config = dict(
    train_examples=26041,
    time_shift_ms=50,
    hop_length=320,
    spec_augment=True,
    init='xavier_uniform',
    optimizer='adamw',
    eps=1e-06,
    batch_size=64,
    warmup_steps=910,
)
Rows from block 4 of a small sound classifier, named by matrix and row number. Each number is 50 + 15 x the weight over its row's rms, rounded and kept within 0 to 99. All counts start at 0.
After each channel's rows are labels from the 100 clips, of 14976, where the channel reaches its highest value: "strongest on" is what is common among them. Only what is clearly more common there than usual is listed. The data: acted Russian speech (Dusha). In brackets: how many of the 100.
# pw: pointwise conv (model.blocks.4.pw.weight, 256x256x1x1, standardized in use), inputs 0-63

pw.36:34 25 55 58 29 52 49 56 42 39 59 66 64 81 36 52 60 38 26 53 54 32 66 59 50 78 60 35 60 76 62 52 55 43 34 39 55 56 54 65 40 72 37 75 52 48 56 60 56 18 77 19 50 39 77 45 76 76 35 53 50 66 47 57
strongest on: emotion: sad (67)

pw.47:35 59 56 50 16 48 49 72 31 51 67 64 40 65 39 69 42 55 62 69 64 72 67 71 56 70 40 30 62 57 58 28 30 56 26 44 40 46 30 39 66 40 14 54 64 49 61 43 43 25 50 49 64 45 49 49 45 36 58 47 57 41 60 29
strongest on: emotion: positive (50)

pw.52:46 25 51 58 28 46 58 67 29 57 53 56 51 72 67 74 59 57 33 50 47 46 19 34 24 47 57 59 68 64 67 58 61 49 45 47 67 62 69 33 54 59 44 43 58 51 24 48 26 30 52 45 51 40 39 48 58 46 67 41 59 40 56 27
strongest on: emotion: positive (74)

pw.4:41 86 37 61 46 53 57 52 58 31 57 47 60 70 56 50 49 94 24 46 52 45 59 36 50 76 39 48 67 39 43 65 43 41 52 39 46 59 51 58 59 63 68 60 43 42 88 46 30 49 79 51 42 56 46 40 62 55 48 54 37 50 44 36
strongest on: emotion: angry (54)

pw.108:45 47 57 43 61 64 48 44 48 51 30 61 76 38 57 53 61 50 57 51 57 52 36 48 64 34 56 29 25 22 65 64 53 60 51 35 66 67 27 64 81 55 36 76 70 62 40 74 69 25 72 76 37 77 60 53 52 51 50 73 52 68 67 49
strongest on: emotion: sad (62)

pw.142:11 90 33 53 46 03 41 64 49 32 59 42 58 55 47 53 39 76 24 35 63 17 46 32 38 48 35 09 73 55 46 67 46 36 79 45 69 52 28 31 67 34 50 56 45 74 68 54 36 41 48 50 32 59 45 31 31 61 16 27 48 17 42 27
strongest on: emotion: angry (47)

pw.120:48 32 64 54 34 26 55 48 58 78 56 84 39 41 62 59 65 53 56 48 77 22 52 50 72 59 37 37 58 74 51 68 33 61 46 53 43 67 55 50 59 59 36 45 37 32 35 95 85 51 51 45 65 39 47 53 63 34 40 50 53 50 42 42
strongest on: emotion: angry (41)

pw.63:21 39 58 47 39 55 20 72 39 29 26 64 40 41 14 75 70 49 32 50 27 04 70 53 42 29 47 63 39 51 42 36 42 47 58 69 58 37 22 53 49 47 30 50 44 36 33 48 60 55 41 39 51 76 51 28 43 31 46 62 49 56 43 49
strongest on: emotion: positive (56)

pw.35:55 35 64 80 47 51 29 74 74 47 51 41 53 67 64 56 56 58 49 46 48 49 54 42 46 48 34 48 25 51 69 33 58 59 13 62 28 52 89 60 66 61 24 73 59 37 24 85 61 50 47 36 24 66 46 36 41 61 67 61 61 45 71 68
strongest on: emotion: sad (55)

pw.86:41 53 47 67 17 42 66 80 32 49 45 66 24 52 49 64 56 70 55 71 72 49 42 55 44 49 22 43 75 31 38 61 30 41 30 79 56 42 54 35 43 40 42 51 54 52 48 57 45 29 57 57 57 60 34 56 51 55 70 44 51 38 46 42
strongest on: emotion: positive (51)

pw.197:57 59 83 42 30 40 81 68 49 49 76 47 51 40 53 52 50 46 49 56 60 39 39 74 54 42 58 43 58 29 59 57 48 71 30 31 57 35 23 58 51 53 35 61 70 47 49 65 41 37 54 50 36 67 58 52 52 51 80 48 42 41 55 53
strongest on: emotion: sad (55)

pw.156:61 74 63 70 58 46 74 41 79 56 60 71 50 62 36 35 67 78 43 29 52 45 65 47 52 49 26 54 63 58 24 35 43 53 46 40 65 67 65 60 74 60 43 49 41 46 51 43 58 52 59 61 41 18 62 64 43 45 33 52 28 47 42 27
strongest on: emotion: angry (46)

pw.85:56 74 46 65 52 42 84 52 58 32 49 43 46 66 71 61 57 61 16 39 65 23 35 83 75 42 36 35 58 55 71 34 47 24 55 42 57 57 19 57 48 48 51 57 63 55 69 51 68 29 43 58 02 58 36 40 09 45 57 44 42 39 22 32
strongest on: emotion: sad (59)

pw.78:52 46 64 74 58 29 62 46 64 50 62 59 68 35 44 57 57 26 74 50 68 57 36 86 74 75 47 00 46 45 61 31 52 72 44 31 41 46 15 34 81 68 26 41 39 40 32 55 83 33 50 66 44 30 63 75 29 37 47 47 24 48 76 52
strongest on: emotion: sad (58)

pw.152:59 81 65 51 44 31 45 36 62 55 36 60 45 58 76 39 34 77 44 32 65 57 56 41 54 43 47 47 64 53 34 51 35 59 60 66 50 67 57 56 81 76 55 51 37 20 73 56 42 12 84 72 41 47 31 60 54 30 21 58 40 37 75 60
strongest on: emotion: angry (47)

pw.188:50 54 64 31 62 41 36 50 43 42 42 70 55 49 32 62 21 67 55 42 48 33 38 53 64 41 68 51 43 28 81 48 49 67 64 35 59 41 29 44 68 64 49 60 59 74 41 38 54 56 74 53 45 57 82 65 35 40 57 50 29 43 53 65
strongest on: emotion: neutral (62)

pw.41:46 50 68 73 30 48 51 34 59 62 54 49 55 37 39 56 72 56 72 21 64 33 22 45 63 53 55 33 75 26 70 34 45 47 49 38 50 64 63 57 44 50 61 63 63 40 40 74 57 55 65 43 49 67 49 64 54 74 38 56 16 57 77 36
strongest on: emotion: sad (75)