Weights of a small sound classifier.
Model: 0.71M parameters, activation celu, depths [8].
Training: adamw at rate 0.0035, batches of 64, held-out accuracy 75%.
Rows from block 4 of a small sound classifier, named by matrix and row number. Each number is 500 + 25 x the weight over its row's rms, rounded and kept within 0 to 999. All counts start at 0. Numbers have three digits each. After the name is the row's rms in percent of the matrix's.
After each channel's rows are labels from the 100 clips, of 14976, where the channel reaches its highest value: "strongest on" is what is common among them. Only what is clearly more common there than usual is listed. The data: acted Russian speech (Dusha). In brackets: how many of the 100.
# pw: pointwise conv (model.blocks.4.pw.weight, 256x256x1x1, standardized in use), inputs 0-63

pw.135 104:496478499515487482533505525497502529476489482521516510502462487511472511507478480485502500528480468514466485551492456498499485503528478488508551532505449485478527553490521491564507479517519517
strongest on: emotion: positive (52)

pw.206 097:515503506496455513526496465479502509521503486528515501506488523479482508540505497516494529523548484522473470503525430492524528464498522506520446548469511547522507489519473481493481506505482499
strongest on: emotion: sad (64)

pw.133 104:540487556512501509518488454471509508470467493472484500515515520495485512520504503514489470472460506531502488501518437507508489488543504466524525503516508474516542489486515470533507523500520533
strongest on: emotion: sad (71)

pw.118 100:515482516528442518470536477473507547527489509530477451510503499461482513530488511510432453524487514520463543468510508523514556454525524515470524523474479481468534521524510506498554523509474499
strongest on: emotion: sad (64)

pw.147 100:510468524517461527524515504518508530516480510466531481512484501463488507513483498501508472502515498509465499526522471530577518435534514517486527479493562564486530524496487479480533470521485513
strongest on: emotion: sad (57)

pw.170 096:508495504524461522525550491492494481485504450541546483449497517465492562514521470513458477511478498479490499492508486490509508463508509498537523522431455473504517501470513492500515496505447475
strongest on: emotion: positive (50)

pw.45 100:470489495494515508552523546486507507532486511521484490482503486473520480543545487490500504506549489502503505547486484476528475497529500517459496506462495467528523527506519433515458525531479474
strongest on: emotion: sad (71)

pw.130 100:524476463476514489507478547485488453578540528506521478509490502496472477502513502488442508540513510540505484506545475530549473476496536522475488517486519528489507514490502515534504503511521524
strongest on: emotion: sad (59)

pw.187 098:482493487506486466539516461488503488477503483503494466488492527497462536538532474501518487546510449529479492524500452462490496476513460510511508521506459510468531518449446468502470501473498510
strongest on: emotion: sad (59)

pw.202 103:518530505491529510485522515544494563534491459504512516493473522494474504506488556494487489507506470542503498471488524531527483494516506498505485529469514527522481465468528489520500473512507524
strongest on: emotion: sad (65)

pw.105 098:500469512521477532530557474499498551478524456471492449517499533475453543519528450499511474502518486505488460528480453503525517466506495482516491536509473486517521523493486451502508452498501498
strongest on: emotion: sad (64)

pw.121 097:464488520520490504516567478508519500513507479496504470485517556489481544522500487510502498491483483479468496479510521480499463458500490497504446503448500500541457510474500467518478492464458477
strongest on: emotion: sad (56)

pw.204 098:547500490525478544572539507494501495484518481493507480477515504496477584508546489507481440521508462540479477506483484511473502480525511482489514519510464501503508512457484464524515486515495516
strongest on: emotion: sad (58)

pw.183 094:510499519466482502500553473519473514488473467462515502474506491478495486475502513506456491481487470526440537505511489477516493447526528523469550482506479513478578489479511489511494520481475515
strongest on: emotion: sad (56)

pw.182 096:511507526491488479533517499490506499464469475473498494476489490456443506544463499506477445510503502521477520514489512499537506480499495502476525522495494512482561492521475494507510500491517524
strongest on: emotion: sad (70)

pw.91 101:497495504494428507545546514508487549485529516489496484491475524492447520511480491496519461466512499512491517513553490514540490487522505516484521514434487496505500532547531488522493489504514498
strongest on: emotion: positive (46)

pw.129 099:553471510493514509533487485510520515517473512466495501504488529501432524501520504481474492512471511541478513500482464510517497518525480482533539514441455499519535523427483483538486505523521534
strongest on: emotion: sad (72)

pw.162 100:483447539485480529477493469482517506511495518515480498494510484468508492512506517474487495504476496523465533510514447505548529480541518554518516464496504539467531492489499488527528536522502484
strongest on: emotion: sad (60)

pw.42 098:502484483542462508529542470505500501499531483529511523513521512469499505498519505501548519486503502487492500501508430507495487460513502490498501486515481488508490514484509509499504498500504494
strongest on: emotion: positive (67)

pw.54 102:491492505520495533515505558506556506456514483545505499531526494470513494517441499462559511531529486518503520503505464520521511463536460488484518510510466508468429494509463485528525468527465498
strongest on: emotion: positive (62)

pw.12 097:536488525529482536563522464494495477498513489512517473511535538474462546526545510510486462536501485535506461488481471493474502501528507468501507526504446501523516477496487447512503488490498531
strongest on: emotion: sad (71)

pw.9 099:507518482495467539550530479505480499489501509513519511481513521468453524515460508493500446497522453515457486545543510506514523470553506488465536522527496523464534488495496464517510490518510502
strongest on: emotion: sad (59)