Weights of a small sound classifier: 0.71M parameters.
Rows from block 5 of a small sound classifier, named by matrix and row number. Each number is 500 + 50 x the weight over its row's rms, rounded and kept within 0 to 999. All counts start at 0. Numbers have three digits each.
After each channel's rows are labels from the 100 clips, of 14976, where the channel reaches its highest value: "top examples" is what is common among them. Only what is clearly more common there than usual is listed. The data: acted Russian speech (Dusha).
# pw: pointwise conv (model.blocks.5.pw.weight, 256x256x1x1, standardized in use), inputs 86-171

pw.9:551433499459478520485479468507529520564471450570470451444552472482464468505461509494497437552518460477507537509477492492523524458526499565499566423550424454558539561500425466539389464525478484571486500467514496513460489445551454511511580475527581417532457477
top examples: emotion: sad

pw.153:597441491370466558524450489416449419352544547449521560572586498554494479442513514521460596610502480477503542486550469468539563413553462497491527531512532505513501453510520493464474488502520455562513492437514528572431546405411506535583558452502530481563515533
top examples: emotion: sad

pw.5:494403519503395463535431455431576464451473439563531552507537550516513364498567557501472399566439541467586539495426485524466476550461494537595546522476531509528542516481468504549396469511482479473468420561508540525411530434560527584531511538479573438543563493
top examples: emotion: positive

pw.19:556448558553417607524518520497506431471513507526471480525580513482503418411538561548452526456458481453568581545449554432507469548507560537533524516484523510467515487494481606549555475525446392508469514544486493485469547386531504540530540488517596505480504533
top examples: emotion: positive

pw.160:519514505453454556572484554632552431450500467448416573561565541493515498538547592517502437511562425509446563562437439482525518478595491418510465495576591560537489595645448505560491455514446440543534511528468529472539489477518446436510428503507522448410512525
top examples: emotion: neutral

pw.46:427589482521440446432589539481534568613505501506500536489560530488528471466497570408534486544435521434440516492426505565527478550517534549477530528467517544593511492514443484449513525569558483486547556474505511449489452543443525475509508461415529464530508519
top examples: emotion: sad

pw.231:535530619383561538464459500505506505516391584488486409543515395483455538448543544512514431459451493501476525559482451407457513548513409377532513434540426589538582505531535453489526432467575470532536540507478486509522490458506465508412571534560563430426600507
top examples: emotion: positive

pw.52:534452455560479550482532557491560495389465516503494576535472471465542452480491549440488500583446503480491503478536383423525505495548524484461524523486481535513525548390382583514477385527534538508398447410474612466447502484451545512540541375451528477473529485
top examples: emotion: sad

pw.31:489584479524521608576517569460508452499515539487512508572548501387538451533481617516430548505496468485450551572456481454461555487566445491496539486597550492441491538579454522489545566547499435560490519392483586504485576437518485529554520458507547516457467493
top examples: emotion: sad

pw.105:490496563437534461494584515539485441497480448459478511510493484438552454548523491510445447400427567524367460502447590470422504494476546461498517493411578544455556523520510519537540605485564529410578527512602555441458450530546545518413510515460443447494568559
top examples: emotion: sad

pw.180:573488468499548515484423509548544430476500469481537600505448457534435515497502477542591480558472429476466502481505512616525535399541396442584478544540500511596462513499511528461497444413532489560520485398507424426461498482478512452540541524479508491467444523
top examples: emotion: positive

pw.128:464440477458536446439456502613505436543486524476432657519474442470497525594423456464415378552446420590459469481472550587412481417546517476510485574529590504531464537645516516491507531446434539480482509540497428514488475455515433418497445470461487592415503475
top examples: emotion: neutral

pw.142:502527508563394539528506479510458486540448467522470521475606477593511428380545503556504532499518476474576477533504550439541548592528494504452480510518596552532586471433515548440489516607533401516534521488447459490485553463494444505527441604522528541515560431
top examples: emotion: angry

pw.42:580445609499452563463485561421473446412502578550471512509589498452537431509599566526428406465458483455470523506475450541507541444505486490544587512536459498493521446545448560535482448511475477537482393526457492530478488429524548527555548495500571449426461475
top examples: emotion: positive

pw.195:495459656611437509562490515406517556445502493580551534424543451453475574494536503480357589452547504418575495481506599444429566517494470575543437433499484558425515529529642465483559497486594463475503589575501463547452515517545446458444445518584439424509487452
top examples: emotion: angry

pw.15:559521546421518559450411532473473495519485547431496466560555451386497503504491502445500407444491462428440549520519519437445563472559480501547529479565500477497478525542529512416546517447522542531419527403486472535445538482466452464455556443470514502411542504
top examples: emotion: sad