Rows from block 2 of a small sound classifier, named by matrix and row number. Each number is 500 + 40 x the weight over its row's rms, rounded and kept within 0 to 999. All counts start at 0. Numbers have three digits each.
Before each channel's rows are labels from the 100 clips, of 14976, where the channel reaches its highest value: "strongest on" is what is common among them. Only what is clearly more common there than usual is listed. The data: acted Russian speech (Dusha).
# pw: pointwise conv (model.blocks.2.pw.weight, 256x256x1x1, standardized in use), inputs 0-255

strongest on: emotion: positive
pw.107:488473500528479568519443561500520426452504522518623526583499536529596545500502461559516481479523535510494387464488542496458514517498483487464501502512570513504506536477501509487569574460524500565441549452475613467598497462534535465482545542500539507487522518509503533479606490523494409372503553566498469466428555557478509500489512491454481470541552504552531530479534425511559491472452443493483514519485460496526559521478500531511500520544486559572521467446519485512529519558472497507486501531518500495454425422489540482558524510544514516534499500491476473530542536457438528476418542489476463549511497512527525402499557483473530477444515470496506528505574491484505593447549520501550464543499513527403467508510544504449464488497525482484529460492551444483554531484548556

strongest on: emotion: positive
pw.235:520455502447476544579514556486514508498448537538551537525547506522519557517534482528548491406562491464522429480520523537491573571555470504536557485519555474452574437479507560524520563554480558552492579464586537505547533530472523492459552512436461465499480537550483535491529473518541502512518536556531517560399545548524494519526506416517545490536531503531540578489493489499488529434474451481526498513509498490449531555519542576557539501559553472482490432468551547535544547576557478490506565492524443477443434517523512434476446549465473521484553526507503456497515510532487436481489493480470483559496517498546528439461516454528523475475536469522535539502606501547520605440574525559480483488458508469424512524477514543399449483500507469512488484542535463489534480539507566

strongest on: emotion: sad
pw.248:472481463474546487539493541549474466508505534523515516521511588495523535499532494514521506458534460501464449502499478524461517529529471488498534529448496540463472541455538476515568562506454535552413521487520549517565551484520491447360450575476542468473527519533551541470528439575501514515520665452504505510460529511472478407519502464566470473518511497600529480483500508500474490394495448404559422525548481520495526553491531520542507462537463517500508506517501452487546537570409537480474485464516461498470468514529454525493472474466489506473516475508420502502476519514505535587426540470529477488521507483486495514546490482423497508444540498506526548487572549567548607513512473514533419525533486513503517515445590529449415512440483564515551523442535483471518497533495530

strongest on: emotion: sad
pw.45:430482522521464491526542548479508506477489563549606485556505468511481468484464518530550482469517483509449443420455482554515501527535469502566539554456498486481496522414502542439520576531512540525461509451484490556540486499571502513444538484447525482399571524564512521526572465539474531504537556512464549491460474536467442503534492484513555493527546549562495444522515444524525442412557438487496427518516549557459546588436537476527513530592527548598511478493493437543545531572485509523506508489533507497539429504567525468495521542529534499497526440500500461543438493489518530486488563464531529504518554471527496531544506511456556538485544527458539526519520469528528599472576486477531473554510518535514504564549451545418434522485472535538564414496510511472570493544484502

strongest on: emotion: sad
pw.225:464504459496556459532486540487522513551476553518472514475453526526518536556515489486559541449524525496510496491549484573496530537538467459523541500573504473450490448500464589514496597608488543533424505543517532475573494485543592463458454479519471544537518579517502503494458473521510541536502564518448478502449473448478473475524494409462459458435482501453419520473522491536464510498508494483550512567522460506501457631421557561549455453474478484421473457506577505540533475619470527495514525401523478491440502610503442556497481509462467447460469454478471472537456444457501532558486479484511482565481504500526521544502487537477513550485517502558508529446516580497580516538469492490511539531434506536487506547478428543481421507494486443489523484491520524534480492480513556

strongest on: emotion: positive
pw.72:486419508485483571441499519499400530544548490478509548582510480559526564548398397527516539492559486485490552496493511559513517520518575541522517495515513541520525460466503548477474555457530520433490462542438505490447463495505574538488539501530470477526469540550501495581504512494508496559535499485536543494449555543452472471525478481502505482570484495514538502522488484477488472498503455515506532441530499541420498426444509501506563541493537491522481429473465482526522510504526441554620546552482553430575475518584585494500444496557495505547512583523592462567471514467500493475500516420536460527468498520550496530505496547540462530559577496492501460458478523569414506516539536457488451470464485420464532517491515507413570432477513531533535441543441496516523514498489469

strongest on: emotion: angry
pw.62:499490444472568469510455545525518588533502542561518528441501496498511488570535436495561509507499513574486495468457510508427520533535541544522538549505557477498509464490519567507505432505535537490449493600473529550529476423529507449480409550527434536460481494548501550480422477537547571577499567503471451503411505449459464518531539517422473481508500555557494494506497462556458527503533462489545464578520518575484494525577549537536487510451490546464450493500544493550529524465429469504537540455571449503483473536507456555467500503549447501476555433480497485550440479460558565508420556508556476561489465496524492527542406489448476547564508509598527546427465599482517498494468523519462498528533483520555504532519525538478548476524516516500483528567517520481493471550509470

strongest on: emotion: angry
pw.130:495515498493558494447503468490462516518472514510469488463428516507511497563496461495582512437546546543482509549507433509401520467514432476503525475493615449467487490541509478540489502525586526501489456517452502508532408454573549507502409495489390546486475503499519471477433458562595512522450513462479504493479468480436419484522419479478447496511520539574449459512508499525417546540555453471504522580478455514505495548538500525470458462447443432466486525488470426515482553495460480502497524493502499518529558528505448522543459474515539514512497525497480458503412422537467555561462589480512502500535496545531505456556508501553480532491528546616540582486502605488464511506476549479519541487496504469490540542462511523501533475470533487462608580528470536499515485473539486

strongest on: emotion: angry
pw.212:452536531485431571500488501491443500554525529510441468446512534443442469498590516532506423505535557518546512454552548507457541513524552527554518526493517436508491487552545481459543575569517520572453555477545543509486482520466502522555465549499529505501489467536421538519495522458483516442479475483517489519492536502486465534468499533519534454524476531552468480477481453510524454430557460501532518514526436500619459542539517497472408468527542471528447501486518432524527507560527554540529542550497372523373501496468548530517477472508548562525563479500429439522570498476491449469516484522522582564507529475467517475560512437500536503563495549516530485500547498503539542531494505545525503528398474498474440555532468530514486426536436475465486417503520567484463462544559521

strongest on: emotion: positive
pw.48:516520487562527555468492490489516615561484513492472527460501537458462497552591515499501518464517506429493450508592429491502540469486495462530486496472503530402552523509480487519478472470497485493435437561533480543479448481566518535452504473435447569509475571517576500469504405479519530520492492499515474531416517552498359478549493462471482460543539501498486435429493453485466520483528466476491417576495518574542499497543486561526491504479516520458488540497517548509484501478467489503506522448545453490530517508574496560490524498461516490510422465438423490566411452423523506512542486458557503538425553596468466614549516481509504497517506542519488510516516619485445480511458497507532479510472513460539572463514489496552448474478450488558481531534510523536467486482529500